A small image classifier, trained from scratch.
Training: soap at rate 0.0026, 11200 steps, batches of 128, held-out accuracy 72%.
Data: trained on photos of arthropod specimens (BIOSCAN-5M), 195000 training examples.
Rows from block 3 of a small image classifier, named by matrix and row number. Rows with one number within an expert belong to one neuron, the router's apart. Each number is 128 + 24 x the weight over its row's rms, rounded and kept within 0 to 255. All counts start at 0. Numbers have three digits each. After the name is the row's rms in percent of the matrix's.
Before each expert's rows are labels from the 100 images, of 14976, where the router gives the expert most weight on average: "peak at" is the part of the image that holds the peak. Only what is clearly more common there than usual is listed. The data: photos of arthropod specimens (BIOSCAN-5M).
# router: router (model.blocks.3.mlp.router.weight, 4x192, trained with AdamW), inputs 0-95
# up: expert up (model.blocks.3.mlp.up, 4x96x192), inputs 0-95
# down: expert down (model.blocks.3.mlp.down, 4x192x96, transposed), outputs 0-95

# expert 1
peak at: middle left
router.1 102:099147094104161101142129123117129137121105064134145126128112106122102111145138131112092115144146182143082138154118162125100159144155106150095177127141085109152146100143134142145116122144080114120095090114132133173152125113135146129145114135127138142174130172168120123129138070105127126119
up.10 111:114134126149116166122097130130111113153102140126126135162122132159122106131086121115125114085172115113110125140138140150130146130139162132127085120121128124094096128088124121116124123098066156115133140133131117062113175125071131105120116121126167150114136129135151123152114133155117147128
down.10 097:142129113128105159149120150138145109121128140157138142106115158154092137125143116107116133116156135153129084138096097106110098120155123145146129137110067129119161120123141123163120149133099124127126125160123174128137136123073155143122111157142127132168086154142108183108049117139136138143
up.11 096:149126092145158154125128146157171169142125120131103127099139184040129126103123130110121092145111157116118132113145112116125152147160128171132080138126121153136133135151115115118138129135126167128126131104129165144171149115155085152109119179130103124132132134190098129134145145119109097126
down.11 101:059093171131143156144112119118083127130118145128117150127118102136140150130134159133123096126137124138127082100133125138128130159112155147160150078143117163127155180128110112095144127152156191118130103128160133122120130125106141143146099105104172110140088083107126108141156117106114109128
up.12 082:162143095159137149164097122108100147101154134125096129127111123123126103064136117168155146114178143142135139130146142128171129155117155121120129116110153129128121095142121122123084147127132212130101159128140130151142151117119116129110137149122128069143119129128124161137125202148073121127
down.12 087:103135140087126127194105132140152130146105127133145123178111132117202188111148092141122147139113126098111181145142128145115162133133132137131139091151153123137159123126113125132103158134123100113128134146109085166122160118141076086135124141130135143149140121176126116145113106185117101162
up.13 099:109144149124124137119160145149100159133132127165137110173142132126127093120121140098095121114130118144124151089160137171131122095106174123102135153109101097145122106106160188128119092055171131135123149105125158122116103101150129155153141147119076135120139095137162158148100076120082136155
down.13 101:083141125127146153121110099136055115149141154138138185143140111146142158128118133137108110129175104144148102132152117151168127128106125116134113119104104138105123140085118123107139107090129138171178110118117103080086118123103156113117099127126126124096114127098122109119139154108185133108
up.14 098:126068156118138122119114121145141147063144122128127085146152133100121126063162124108082101137094102123123141154158133113129119150100124118114147120122115143146106089107127146123199158087132154159132147129115098170103158140163080116125137099114070132134126120129157086137143109119142130162
down.14 089:114073151178089149153128144128099178178136109108122133120098079128098115129141126093123108139121197144127113082136110103120143056139148143157120145125120134126122150116104155106138106123140112109129121103134124142134094118135104152099128151136140144132113098139170127123165172126140141089
up.15 094:153154128129170099154144137150118089129135156134137158075115133140117117138170131127137109094114115126129148152084121092135171114130146097142137143151124124146121129143132148109124123189142123070140124130124133148133105135118111129130139105140097128097128106188136116140039140119145100127
down.15 111:130129152109115073120094128095142129142121120125165126116083105102154136102124107126129145137122115113125174135130103104108087127187129120093112125105128099127121122125142165142164102136115139126111157153106133127120126136129054187118134094148121130146129173163113157099117127142121142119
up.16 096:095148135117127108110132126147107114120117142127119142125134094127169141162147165161171102164095093144164153127171148166168146148108143129199133138112127093115180156173126133137089135112103118124122094125098124144109117135130137073107139138089138130151128116111143096090119134110135160110
down.16 099:135068060115122110098141115079164126145130136122143159148132141192124127102122146111136119141103107111161132140127103122111108129139120122088193173152135154085113152101161141121085098134131128123109135132095137148150134129174118124120087120138109150106165152115122139130086105151134159124
up.17 097:159122128156111140136134093179104113130133124136100137093131147078113115120149117109093138135121092111134128123127123086145168114096088098127113104149146119153182178144095126142155118084097134132161135146157164114108131118075096132135130126116133145133132168090128137138166127103117161093
down.17 100:090125130142129128122173129169137099125109145125124141148115104129144119110201128128105158098100170131065114131148134124116073118144181118110138127139134175151132079132124145146094127141116116114119148147130092100140170127103110131130146090173112142146114123115127145125141113114124121106
up.18 096:134101133132123118145136125101088136093098118108100142127168143125089127141182120098122129163130131159147093138156144131139141129148130124137130123103104098141140097133149137112117151126090149144131129157105104074127127112159145149143096136129087099154108133131113113184128138146098111109
down.18 096:132141122144124149101126123179131108177126121172166146193136156124144143139110144128085152160108121212099110142151100150121123167152100118137122130104110121123093148127137126150128135045095142179113151121130134110129119174118124096098131128144099126099113139130125070102104128168159136171
up.19 093:138112151084116166094136115145137129128194123112118131101130162153137126102116178116133047142113092154142145143118136110139114137137098155109105154151097126123146141115112091167154092127144137136151116156097161149139140150127176133115145094125103138175135129123095118137131105107112106188
down.19 103:130134150157155118097133119123086117128144099119131129127113109122162108138123127144058133133127140173139113126097141135125097136150164128124163149120164132143148090116097100135092109138129122111159119178090131124132146138147101120123196123155081093133081085168152105136120065128089170133
up.20 095:135139107136158120150119133131087128105110128099134142108111116095161141155189137146138170167067121107133108136132092099142164144124105144113175111133125123155148117117138152158149094090136118123107157101128149110132123121145121126121144145122176132112132123103122129164131175136106173158
down.20 098:118144125147129121091113134147119116132131157145156116168140155130121146118155140102094150141134152097118136151125146097149084105135161161161125146176131138119117142083117149181136126134147144087137132139129130100104089121122138152112144162132117114089134114123116148086094130119139178151
up.21 106:113123137127165129129102129121114099106160131108154108128147068141121128136192118163098134167136132135122101101128140121128152122105152167150096104120133134152111083122112149122139135155092129121084146144118108103121175104136127131169144160142152126094114116179094137165094165153164112116
down.21 109:118145118111124082144086108158117125145118135153132127106178059133121089132143139093116157133145127123135154112131138139121148088136161146131188160140120115105134153086127140084125145080097160091131141137128124081140103137085133141111165157113150117101163155148118156162128130185147159129
up.22 109:121143181110132115148108128088163140101133151140087110113167148125138150099142167121145133169126086133116146128108137147104073128167127158133089107101149148139155140134129109101144111082134159134111106153120127147102127106171157121144138141086140091121129134086129170141129113130126155136
down.22 110:162105112171081078120092134106063097159108140165125127092139146157082140116107130141089140149130146125098113112160082109133110126131141144089117101135096135125120163141115165120157168125109115074189116110150151128121126116120102045094128147120115095158133141125120155178137113120162171089
up.23 124:144107122094135123073126139101149116149164163129151109136077112113120140141181153099118150146158098092123086135176100154150132108168119114100152143167119103127116122125118133130127132120165154128115131111107105148081077112199124118094122114104139142118089133128135164154127161158128165147
down.23 115:131148115113118128120109122099118124088108107087109108105115131086133184105115151105133103144140131099138140149153110147125108092142113173108166088130124119136155132164138159127190108135099123138118121185124119179109153126113132082120114132139134139147113166192123104080150132095112128091
up.24 093:132156131148114196176122143148124131131153111148119146195127146138124152115122141154162113128114138108104108129158135126145121145105137096151159107128134142102084100215139174129112115122149147143075114130146140134130096114144122126133097126138136106127177078077125136063134118116100102118
down.24 099:131132136078139114168116123137114151084104126085177091175131157114143136128152117135148133129099093168149120126144149147133131145135118131121127115122144148109127153095153156131153128128137111139128147128126132194106152121077114125174111112138120141097116145143102110166184127101116119075
up.25 099:096115165116113135122133114103161143131133130160107148130140118175169109065107150152141123141100110139154127139146114112124128138082131183086164143130115174113135086130125149157089119094138161144136146099096106146140094089105168140097120129174128123136188184115140121097162113146099123121
down.25 105:113113111126150124118122133139149121122213113181168109117131180120114092127128125124105106094132127137111143098136100111100067115104142090122139121098127106085099096099106127128163151173116144128129131127108119108186098132142092174128122117134128141106133091135130143126073146130132118117
up.26 104:125128110122129112124092162124135123123145138151099121128095163069128110156117159119132123128128096164141117148135114148170110110121092134147087162121164119110122123130101124151128121153106130150099126151137174148129132119188133129135133117118137129150184144134123091128086135135145129094
down.26 103:138106144138125129185070120115100164128125174138127114119134143149095171083152135147142165143119084104107132120120147125131078139191078151101129059172108115138125131102161125142094143124109105118146121107156123135132120144127141100146121130130121139128117109145118153147082131113119137068
up.27 097:131144146112130085126128118068141173128141114133147144081144085084129109100128132135110096100137136131168183123142142137141124114137135086172123110116183118108158084124161117116123137126118123101104130120141139091108100172105113136143154141131134124104111068125126132125122154138125180139
down.27 096:124127128134100139125072101121145126126139147130141116137123168110123154090160111136186117120142135115114075182134109159143087107119087152132112088091130128103127110149107114093130095100135094172189132111134111101126133125102130159075138134118153174124116114099141124146119147124132131121
up.28 104:128101108137133167156126142133141148063142107197117152128125131093132123151123148097098118125140100138156126133107129118116146112079138180099128149137071121132108140148142100120156152141145107148139138135111182128114122088121124153095081106154137091132145138179121157162126155134088112113
down.28 101:131136095106135112127138159159122128118112085141153096164096135139141131145150129168087087139127145099134138089107120119113108130158154151122132131120111152107105094103096114114140104168122110106149106135116117087164156098103063143114117085144127102129107107123084138139087139137121145157
up.29 096:118103109134098109128109123134129126131165208150125157138129094145142109178177123096110146139135120122110119133140150136143119126132118093133188111135128133144106132134150099115153061120132136110105171121140168097129141121149091101169106138093144182097117131124108106125158122138125133084
down.29 093:152121097139137117106117110133097100107136139104128166114116122126103093084122167188131129136126100076100127128074141164106114096163129118173150119178129130131173111136104115129114114120108128120163149138118127110153124086091124101105112130114161082110158109159159139158133108136123130072
up.30 093:133161114123143129147131150147130137084136132139117135072076101145131125129129144112110169129117121104129139167160153147097128111135131092163150109115152144188108108134126120077127115158149121115086131136101155108095142119121121100110132169122133166181104128137133130110124072144151122122
down.30 091:123080135124148107141124132113162134158092088131149091119066145142113085150111116087134131132135127124105182148141112135140124125137099158126118118173161128178129122180131116116129131133121105159108101125117125084148202106141146139094119128139133166128137158135137138146126097159195086165
up.31 097:167122119070104183111185140142133108132131154109120129119120159129132082160127134158136115131121089131105098133116131117126153174110133131135100108132134123117117158141135134127110100124110167168068101133114138089146066084097132122145171106114143115165091126139132120128100109112138100156
down.31 091:125153150128132091121138126100089083137152124124090103128154105130118115142111129128141136153131152172170165096133151147111102143167113087115122132112148122117115134123134139069149152087132044134133107099126117140125126119134155126150090127077136128135077128146153120134131113114108170171

# expert 3
peak at: bottom right
router.3 105:094154188137121100085125109132121175116120135170112122111129143107127107147138109114134065138107152109148110114112137090129094144132124120157120156096116111121126147143128115099130115111143112129113141147143123133111130125137145132139074131104172130080111158121110124137098172141125104099
up.10 108:194180091138101118119183148172129116120127128152104082142122107148155080208132136153118132138119142124159132156122105124097122109131157149120132135115113111126143161129103098134137104095152121146106151130192126134115122121096131119130110139101119126099168156102146127132105137151098130152
down.10 106:145139123155182140157107142145101111122150082119127106124140123131095146088151131108109098124093140103201132136116142124104120131160148134168149144153130123121077092085125112166124121201114115129092125161130167161162085124121140165156158142132156146075151113152114127128155150085089130130
up.11 095:132097126127105139080188119164151122124095125122114133147115128088129179112164151156130152137129115122151145124130145127169097127134113092134100156139102105095135098168093130065099121165131116120122104144124141178129122170135140145119087165165111127146110143102127101130151115138121133119
down.11 096:132127157093125141118152196131125089094115102128126102120135118133126110135125122096106135161166131145145117067141114120147124128134123116141113137120060145081141141105089158088132147110125169151096155091140111112141189121133162146131124135130138108130150149127123113121113146134165147154
up.12 092:180103130135131135126114142094179113130110130141110107156145136097068119111170112161095120131121153142100129136118087119133141146137120133073104103167117119125167142112137128183131141147122183125086084157074110165131147158117155138075114148076135126127130132129150152098154120126128125100
down.12 099:107125115141105121142120160119182116080124130112128128154119101106142117144151165122128123127154131124109096115078209104137127125070162106129173128127124143089128110117176118134106134136129148135197124136196140122131089105118151118070155127128128086138133114124173120122122145183135106136
up.13 109:104130191126128134128131149126113094102174116123138100104141098138111172162114083133128118088176155103156121144143144139145116090132125129122156133133132112129134144117170084129138099133166107136122107134129096125088150116117149125127131126106112083163140083115143069084111160147105133104
down.13 109:149132116111101126119149131152156109147118104118113168119186144121116135176148110149123115118190128165160123152137105084086139141086141158082149126111132120150110118149085134117183161138120103105106180120127109135136110121146109155145155123128050140116112166119127094129124144120114129081
up.14 111:137186120080161143119131156135107185145120139153078094114105146102142173066103144158161120141138128163149121104087121073154112129079110166138092154077083132153149114118140121106157151145138136136116117095123136159129128150129133083109133131119162134127129161113101092122161102139138074128
down.14 114:098095109106128158123157123135117160153151125084131152132121149144138111168086140123093153086135143124126133144111130137128100168152125121139185114124066144113111128114152077137121091106092172100097139122137143136144105153146149153127102088141099129120089114129132157129168084181066118147
up.15 101:105114151136120096110194128167161128100123143144134121125139153103151150107140111072092107138150178116140120103134132142150157116131105139116128129145113116192168089171114126147169107126092120147052157121126130138113094089125141073146137117160162137128142147121111093169113109114148115107
down.15 105:125155190126184122121115148120158087142096124147126134128173133103117158079101095115158142161144133126130102124107140110133133107122130097113120175176127151091123131055120076149139078159094131125120155155194118127099145135161147097102137086137130115098110115136127139124112155106107105115
up.16 110:125137157112084109118089096174149139095099108093134111084163173117144106130107135087132123084115093110127127137136108131154128118100164111122151126153062112116141120122076120147109092130168130106126117105124103128133168184135094150116104137121178168145152144110121148143111135115137123146
down.16 106:145119146173137080085103148136081076115134120125131139127160110137096132123143138124161098131123167089080112151129127131153131136126131178091140161126112134114086080167134094139158124098105129154152134129157144142117112110133129141126125144140192127124161133095126130171163136161103134134
up.17 104:159052129123127144130111128141094144089118128075179117175136157130139123166134104101114139141148094125101169120139160079111136130120124108123133131199128135129146194146119129122149119128143082140136123120129146153145155096139111111113130146105147123145122140171127147168125122085129155142
down.17 109:093083128138095163154142124109097086127094113135085085152140101193115159135139132105126130099130108136148126138151134145146158132134136128140102118144124118132141120130175127127128131098150093129176146067150155190082127110128109122142130149114137138120152138173161161150110184107179158172
up.18 105:130103142100122123163208119109126136114124112128132129173064096122141152132130091140123141109139138141128138095119128131108134124107164113144127149128127158144151142119131139084105096086122120130133131129162133115149089141129117168102120138146124097121109097135138131128165127206137147144
down.18 094:143118139125098100123118147151126115127129188127167137117129126167129123127135123156156136102141127122085139071106122147064136105106165131159131076170111143137104121090145122152135133163117147123116109123135162126106129143149114184102116163122118134127125157133167106169184097148210183140
up.19 099:174079134123111132126147113122134130129125146131134131120100081117132127128094125110106122115087131107143158131153137049152127176110091160098116123148133103124155129126103131136106129166110155069124131129139100111132118142111148134112135138122156100131165134105139107131130138165119132149
down.19 098:116150154103111166132089148108073124103124140166160157096111137159119166082098172122103131141119128137110082113155136134148141136169106149143141127119129112087130115100100100124095087124140178090157105121142096136160103135151089129128148157106129133125127123102186086122113144135122114090
up.20 107:185162138160146102109168123127128123139104105129077132150151126167154127088139114151122174113132163087138132092142108163117120147083159126128108105128094096120134154146175147131130156186118119122115148175107127125142113168119108121121174092095129156110173130143162151144097108110090134138
down.20 099:104153143168100124143109109103124129096088111126173141073139075116130129127120148120144094075114114105114108167139107154131158131129126130127078087123126105139171135120079110125145108127077127085129161131114120144081149125130145125092137114119136095129129131123088137135128109116134207149
up.21 107:037069156151128136056130176160138131134145172137113117128134150119126201131134134117115135140114160182129121119143120112151127103118131135123078116131125167144090142115121071139100133118129093126123135140122132195093088105137126147137148139137100091132130109128116147165096137138117164116
down.21 113:170129128102127157171139108127157166114061145129138136159108170120119138150124130157131165174143153126117171132124128107123136126131087100128125134132152153158157121170165203136117151145097130106128064151150120125062138129115071067124131138127126125126135131141141113108129141155132130115
up.22 113:159131128082120106126115153134146143091130144133094156160136132133202101122107120147127141140120143125132081172148082117115099124130120121139139121149132131132118139153121163141126165172145128106107125160144105155121140110172125125123142153121142125118153126153161115090108124154160119129
down.22 107:135163105121081088167068119126115110133174141110156045065126149124148096146136141108184132118100186112097147096100153126103120135175132150133127070118120105164070150086113130113119134105131144103159147100157151101141096153124132133150118098127142148127126125132111125102113101092132152154
up.23 113:132132120123088131147116127098105113132087113171118162173143140121127117135152135102147149086117193104080110127130125077098132125103145087195130160145128144116081138106155133076126095115122137186090124144122155148120108134118128106079123117102092118126131133152171168157115136179112139128
down.23 105:102126127084127115118115118144183186105117142165113115104161129139130129150081163127124118129141118126084141131121113138154118126065138076129161169140102149133114102139099190162097122134103160149139081144127111144156126110119099134092119138172088133123129132134118111133211086158098113171
up.24 101:122130114115126105126138140120119128103091187111124115197132081164118127078143124102146164124127141101165175179114134165142144099122139117155125123108134121126127131126137133131134168122120122097142136101154154127121145093154124161071075139133109142145133143148122127141094185121119116074
down.24 101:132108148137147139126123078140141124152137140133112097124162130117187128172149087189065090162156143147140115152129131152130124130159102083165087125125110092166083119109122133127087166129127185128112133154125128120121138106143118118145064126163141135125076129173087159107130130109098074153
up.25 100:112161068139094130161117167200104130125111124137116118108116103132111118113080111141112144111133147125125128126117154120114177092128113111151121079126123114145120183113139142158133123113138097172133092134127173145067105140186173151148141123144128130130172161117130141132086116134132117071
down.25 102:056171148083119113139157120142126135170142160119121128100147099109141124133100125115179106139122122154137166127177131116108159138121117134084137142150124130109151104147097175136129120169100125146108126150153100130121152134145097139102125128130157056082151123154129136091075137132120128130
up.26 104:119130111155121098133158122105100081119170129117117095159126114120135121154142126116140148127096131158119120132127101107098116140147144123152132119121068187131157119133144156099124141155148100131142116111139128126143102098115115082165116126132104097141133131140203124123118121186130134082
down.26 104:132117125156130143125127096064159140086131119110100154135129138165117133112126088085130118145129136126114145131118104136120111104184171114132131114072111131122137144136099135158097181119133122132118143100128163120120121140136126151126141145153142130124102101153118114083141142123089119104
up.27 107:112109145094146147137143154153138132131135174170154113137131149127147133157069162096124094110158173154138123179112098140130161095108157106128142127155157176138121116106107134128171185103113134071108130052124119097128169129110149138129127171126118100127110141133114097154107153160175111133
down.27 100:113113099147133137116061072102112139110138146134123129113154128126141143120146127117138126153202127121146089104101103136106161124155107128138150100103110068101131082114157144139115160138126150120161140141167145091123138142164120145145136106124127123182091127136118104119129089108108173130
up.28 104:144139120125109111150180123142131110156145135116130116095149128136153127129121099128139125130114085147135109120076098134119092087107122106117126120179140111094167153145159119117102124136153121113168076140144168108073126106150136149121181124087117069132137131134060124134167168136155127135
down.28 098:126149146107098112133123111140110120106131139105119134139082101131152104120120132068130109118132125122149145101123137142131087142184122150127113143102175129139154145161154160110123135148160125087110127125122151138121134113127175131170104113099151155133100133151167131087114161111140130116
up.29 094:199145196134125122151115108124166117124155131133181146120119120102136113132122129134125118115129079158119144103132089085126094123153093167136099119128144162119084092130146111067108095130135142132110149117120129128106181126130154127140127131128108132168161129069103128106158175105131103124
down.29 100:106107105154138114127117145109103128129115119066100100177131143130111120096140169116132088131093139121129119167115089172162149135141130123128137132123119155126120137202138173126150145123139136119143125118152086131118129125117108082120102144149158106128125127135135109133160125110180129114
up.30 100:110119153092143130135133094093139178132106173106131118117131137121122156124146150106087124124122142119098113111088139066125122116185113116140140107045105154110159137135105086126192111138130123153130127113124143110132133144120124117150111087088109150127150139146118143140113128140100154081
down.30 095:100115125125157114126122153058150127147124108177114144141134076123129118094128099112133101133109139129132108148190121149133089124163122121165107140110133129126181119134087158126148125072140117174133140161119144133175132175133096127121145135138133116124094129078114071150113128140112158156
up.31 101:130093095112132101126096108143113133117124096105163109155120166083113139089128161184106118141122116173127158122118111121171117068143109119129089130110114089105111140140135125111139129150114080106120162127196112159123129146122118136117127107124146156166116128135146106145127166167175149123
down.31 103:131133137153116153130163082145096097108122126175144142132146140125109113152137119130099157074106056134139129131117126151135132123175128127106137117118125135113126108094111084136062142124146133141156135107120088121111142124116128129081144147143099112153167118096140137141141129109113073132

# expert 0
peak at: top right
router.0 091:174169131134109133124159175161122151169093132110133127147148149119123107115089160133150155084110119144081143121163122128142134135121132123134113159147121149123130124092089149118157150083164143131147148092106150129107119123134105141106117103155124084122139119079124117071163152117111114152
up.10 107:115134120180097124131184122136160120147092130151101132140128098113100130123125183103116127104140106164111104095148122182121116125148112104131107127147102149148152126110113153140146152148050136115146101148106160152150086148121109084138142110154120120136121132136141156116132131125117117098
down.10 095:106127122126125089133179119127111150138117143120145088138182148138098156153143094087157116102098121120131165099101162106137141130140135123115126146127153083121124125110120125124118127137110134097131124111107120142135142105146171123148122152131132133148099158159104144120104140149132112132
up.11 104:126046082139122172133132097181106125139092141108165167130133132144112141120168148130114101138146187125168133159133126126099096126136163123085165133122110116129077138120137132155085124139113160136151125074140124122096131160124111121128124134131118114146112143124163119129173109119137133135
down.11 102:096090077098164078096109095127185123143115132154069102119118119098120174098115127104098120124099160153104105109131140125105176123140148123111159144115150120080097131116116134094128141136096151120112131136183188108145123156161125146126108119148104136118131109135149085114074139162091139116
up.12 094:114082108111128132109116142139092130108101182127133151156127145152116083192166139129153155129148106116152099136198111080172135078128121124127156104130113141110127135106113109109124129169143094186150116091116127132098099164124136125147145163130123145126125078142119134103140145123151124128
down.12 097:145145133128150164100093134113105130134108124124075116127151137128113129106211113115129144139163092149155108086134201122156134119125100116131083157133118079100118091124145164142158132108091101113125126127125109134117142145119153180161139122110121131129172146096134141158132138144111170114
up.13 111:102127133123127148098177153128152155089167122141113125144132096124119070104137173129129136120144107144149059131142135088177136102119132107144114200166082132138097139111139118133129151103104083102090131143139155162125130139126172167116133114101087129166121074078117092091109119108091149147
down.13 109:108086073141095081137115130126118132160152144098127105121143131150125167092175144151149086142143124141133138116128125124139135173131117142153110071162128129146091091152114109165158130146133138117141131121116132131097049129083152133110095146153135129134072112172141105110124093136136104151
up.14 101:128130140081123166152112112143099076113111113138120112126146140140167128120128081123108137148115076115123100143091102114160191167131135136127137119126157163118126124122136162116092161088141118122128128126135137108145088083152143179119097069087098120148123137135090135141104111094126139131
down.14 100:127093132122146107149112124123128142138119138129135141129155126148141099112127127145129082103130123104128124127120129121145029135112165125119105126121108100116096083120088129147118150095128105099139140144135092138152132132130097169088107133137129123139115128117158127124083118113116117177
up.15 093:109109124114140137108208127112179101091105132143160126144172103120121129140158126124126137149161085138147115162119178122135128098097137154128106094153095165144155140113129144112105124136179170117132104131126148098144112134142130156205141133119141105132103116177141122096143127168130113139
down.15 097:139154126141139120156129153089130126111133123145118183130176145131151103110115120116149096128153095134112102111158132097143122126091127135093137138135126151128073106136135143175108116131113132101123097109123137119152110150154129152153123086155120128166170153122123156142151148158123111109
up.16 102:134135160208127092164118120135074121138089086144122139107036128116094127132102130134135189144107134138096136164133138122123122119107051129153155134158144103120129070117115135113151166132113153158155129115150120123110143144127129140116087139099146102146129116140140173131117138136144127088
down.16 103:106085139181088161140141119171132138165153153106123124121210130150166130116136132108142142136138126115183122129147110131135090145153159137105128092134089151136133177114088124121156128144098120193110105151110098117134138120126125096077132151103164134131126149127156103131108155112104072128
up.17 100:169105136173155101123140125161166137124118148147136102124091138111128145064130114112089141083121115112135112156089168191130131128140153112105127152179119136139128085106127170175150206135135135095112087069150092109143122148128136130119153144118152126157145131144137106150127077140117148154
down.17 099:143139124141136083146116125107131131182130119167124127108113152094117132122132119100149134131089115147084127161125134114125060125148129166161150176160103107113124114094114163138124132113124087173129153119114142132122101143103133167158143143181107122116100165124126146186135125117187215134
up.18 111:127130104135152122116152162153142105061142137117148128124120137098138131097094132130118138195149136153147081129104146123122186165084139119127151109143146129151120129060082121150142059069119147136102128108146132083150148111118107130139113178127127138116115160094139099120239142134094127122
down.18 106:125109120132138175148128118127130149092119144143209108134150115110115120121147147170175124079137134133157143147114122115192131104136123101171113091130118092131128136124171101125116135130079112117052114103129091092096129143139125153098097143116161149132130091150163124158129151134136106125
up.19 093:127129138116135142143096109135118138110160146111162128112155128124100144114147111154175127164104140118137103101104135072156110101093137138144158133134128127110127117181110168102121131130136134121110116140100157148128066159094083134126156121124182120167133085130137113145122102158128114083
down.19 094:151132088095125120089176175134137137139142127128091147155114108101122109161107123092123100102140133146135183146128103089145136138117119149154150135126142120139101191095112094153150117096098124160097074106114153087129133143155133112153097176122114127144162135125125075132117102107121100117
up.20 101:163150134151116146161156105089105113110150178142136116115106127101121131143132145124121072112111136147128130160129127117154088116101111093130085107127155120121131153109150127132134153126103153132106137123128125104087108166096122137166142168165110161052107151121139116128122098111099134088
down.20 101:053103142121117148126138140128124112157142080156122135116122137166138140126134129106118112125088129126158132111120141149110141179150127143175126107126127136099152144125075151134158134100123143119097127134194095116180173114097127091118082146127146146167096134110148138122131153128162091129
up.21 094:130126130104133183156149105181145139128119136123107154114136146118197180166090158130109163117139123133121081155122144110120156136129146109131107139106116098138178114118139129134127114127071123129130134151176128149128147121113115125145130152139117127113136126125132130125138156144126098171
down.21 097:125154124098104087115136115113140142141095127139120100133129148110143124126140080151126107089122119124128132112112116120160124143158110131188136117120090125134120121144136135120171144113116177148116149120127145145131124170129095101152144134125140137144120141103045100159085087086098162127
up.22 105:162146080132113134159132120188107125156136122115150158075118086133146100128150129133122119163137136122137127100122082143123168105108138148157136126172118147113107132122171146106127092139114083134145099109091150091142106116152111129140091145131115116127149098087176139108144175132131186168
down.22 104:127176125163116134140145163126129117118037144105157120121128144135116106160129122136121104119139136100168080133085123149122093133145108142166105113121118133134129126101154119149166170214111152118129188113096128131111129096104109149110144145138125120076124118152107113111138135155126104097
up.23 092:141141108126108109131129148086149130083104102142128127130107138165136149129077136119123126184135140157122140133139153135141161123126111120129081096129151132155152095053095122114110101092123180109127121108087091088155136170129131138125133123101118130090129135124140131193168126120115135148
down.23 095:126134126119147136149120147138100131098134135092111097119134162131104123129085097138155110134114086130077141167122090137101112110139106160105145126128125127142080108132133137096094164127123171132127137179107128060109099118136130134084121126143153122125136101128106134143139151162138090120
up.24 099:089111143156136129140147128093094142160142122116148111102130117165090134152174108100126096120118105107184135143172106141128116156163136159109095181145112131122132104104099152129111138156201113112120125139126118136120107139147107140135177143116116123206134135131101140115166125113098097134
down.24 097:117114110121118136127136131102157130130132130154116145163126105153123150111108133074111139091078114118122128166111141141129165084130138139092124157131190088104177128142106108127111184197112114173145126108108131093123128164121154119170123136118123107177105125145134131141106124086101112107
up.25 101:128131128088126198121127161168126140121128114132145135120148184133096132127133150143129173159134119122104134128148148122088134125156144146138121089097094146138098105157067140147129124115157124152109141137198145087130155154093118129102126121150127137128144119126128118129170082126062123152
down.25 099:141089173142104138135127160145129113115104131098129056141112144120154145124142123151170157065129115194143091118146103124125153159113111116128118084154140110146106122112129107068118152135131160124121107104140118154070092144153156129154133153124155127111087134125086109149099120122075110153
up.26 103:147102139123129129116151095164131184119110156142115135122139132153140130142120107128138086094121123178128121137101129140083114136119094143150139155116102136159128145126145151179085206168132144132134136121156168173158121108182127118121072176119092138134133094132124135142099144139151135127
down.26 104:144114121152123150138153107160145134123121140112129135110114174078131131109120132172162155067113142144105096126138129088094147131177131123122126091121146113142096167128112093131092111137121132156148141143112146132115134137104148136103118140111150118116136113159149168176074130137149143153
up.27 098:123181125106130105149091127139110145125142101118125155108086170129142122097123124167145126129140127160131129161128114147131176129125135126099096146094116131178133122095088147136117128117126144107137090097131142156143119051122135144152139120138123125123121141143104142138085113107145126140
down.27 097:153131146161163124100099123097091126142151122111128125138105164109112139131114106133149132109140128149112168139095149171124076091121135140116153091142069134146132114084098093133130093116062125155118145140137142133115152117111108138138199129107153163137110133102145158132147070118143130124
up.28 094:167163118113160127099160168124129128083111152143129137132179137156164128137154157144105131137133178118092133130127139107122138124134133170117080115160122114105114155119134142177188147151125131141121114108082146088127121141120144124131109184113109113084098117135127130157137139132113124103
down.28 099:124139124162143154109170118156154140144133129089138131181128099129154131125137157127117145098126086145124142135179116121107140127109122159128131118116149114150165146134160125130076078142134149058117124122085165128132156119149133131126129154172165076157179156111111149159123128121161114126
up.29 105:129140117152161141110104110133155154127114071094138106158126148133131095134099117153186170103119116184152158139093163175146138084108165123120083167147087100140091147144143158120099094134118128121126130183159128126146142129102105145133114134109091150118101083129131137155125145128146137151
down.29 109:184120132128129110123128124108152156135128119133098168135145143134111132133145077096191102081082084144134122122154165146127153144110155138115184128151136141136124095112131107143162135129138135111161133198152142128151128129152108171113133156126147167149132128111127109112125069098145194096
up.30 104:206181133088128087172108115128135122129130128081109188125148143135118114095165120140127095131120111138115183134144103124141158122114110138121133108114110139169053101128177133125103088142113088158124147136129150134125153140151128133133124101156158166136132145109129122105123122131128120132
down.30 097:124129128131157128094170146120133146167159137120143102138095149110105107146165150127102132121167143112138098125141188134100116157121117111137185110151115139088131144131109142196130120131122127129157118132106140102121118097121148102088177127134117136095119156147141108127115162150120136084
up.31 097:170134045187091191171107120125069129098131120085127118103095145126126121115113092127126149086128153138148159145140141150129100182099121098110122114136091153130140135123131125128105135184158153123138075192151120137106157108109132071110157109140099131167136151151116101131116157121091109125
down.31 098:169166127112130127159171108154170071167124122142127121177149118144128135135180128126142125104095163093128121123134095140122130130154154113107100114177089152127150156109132135115176133120132145131152164151195100150079128109150129089143092111121144122123120140145125129123135110102112144129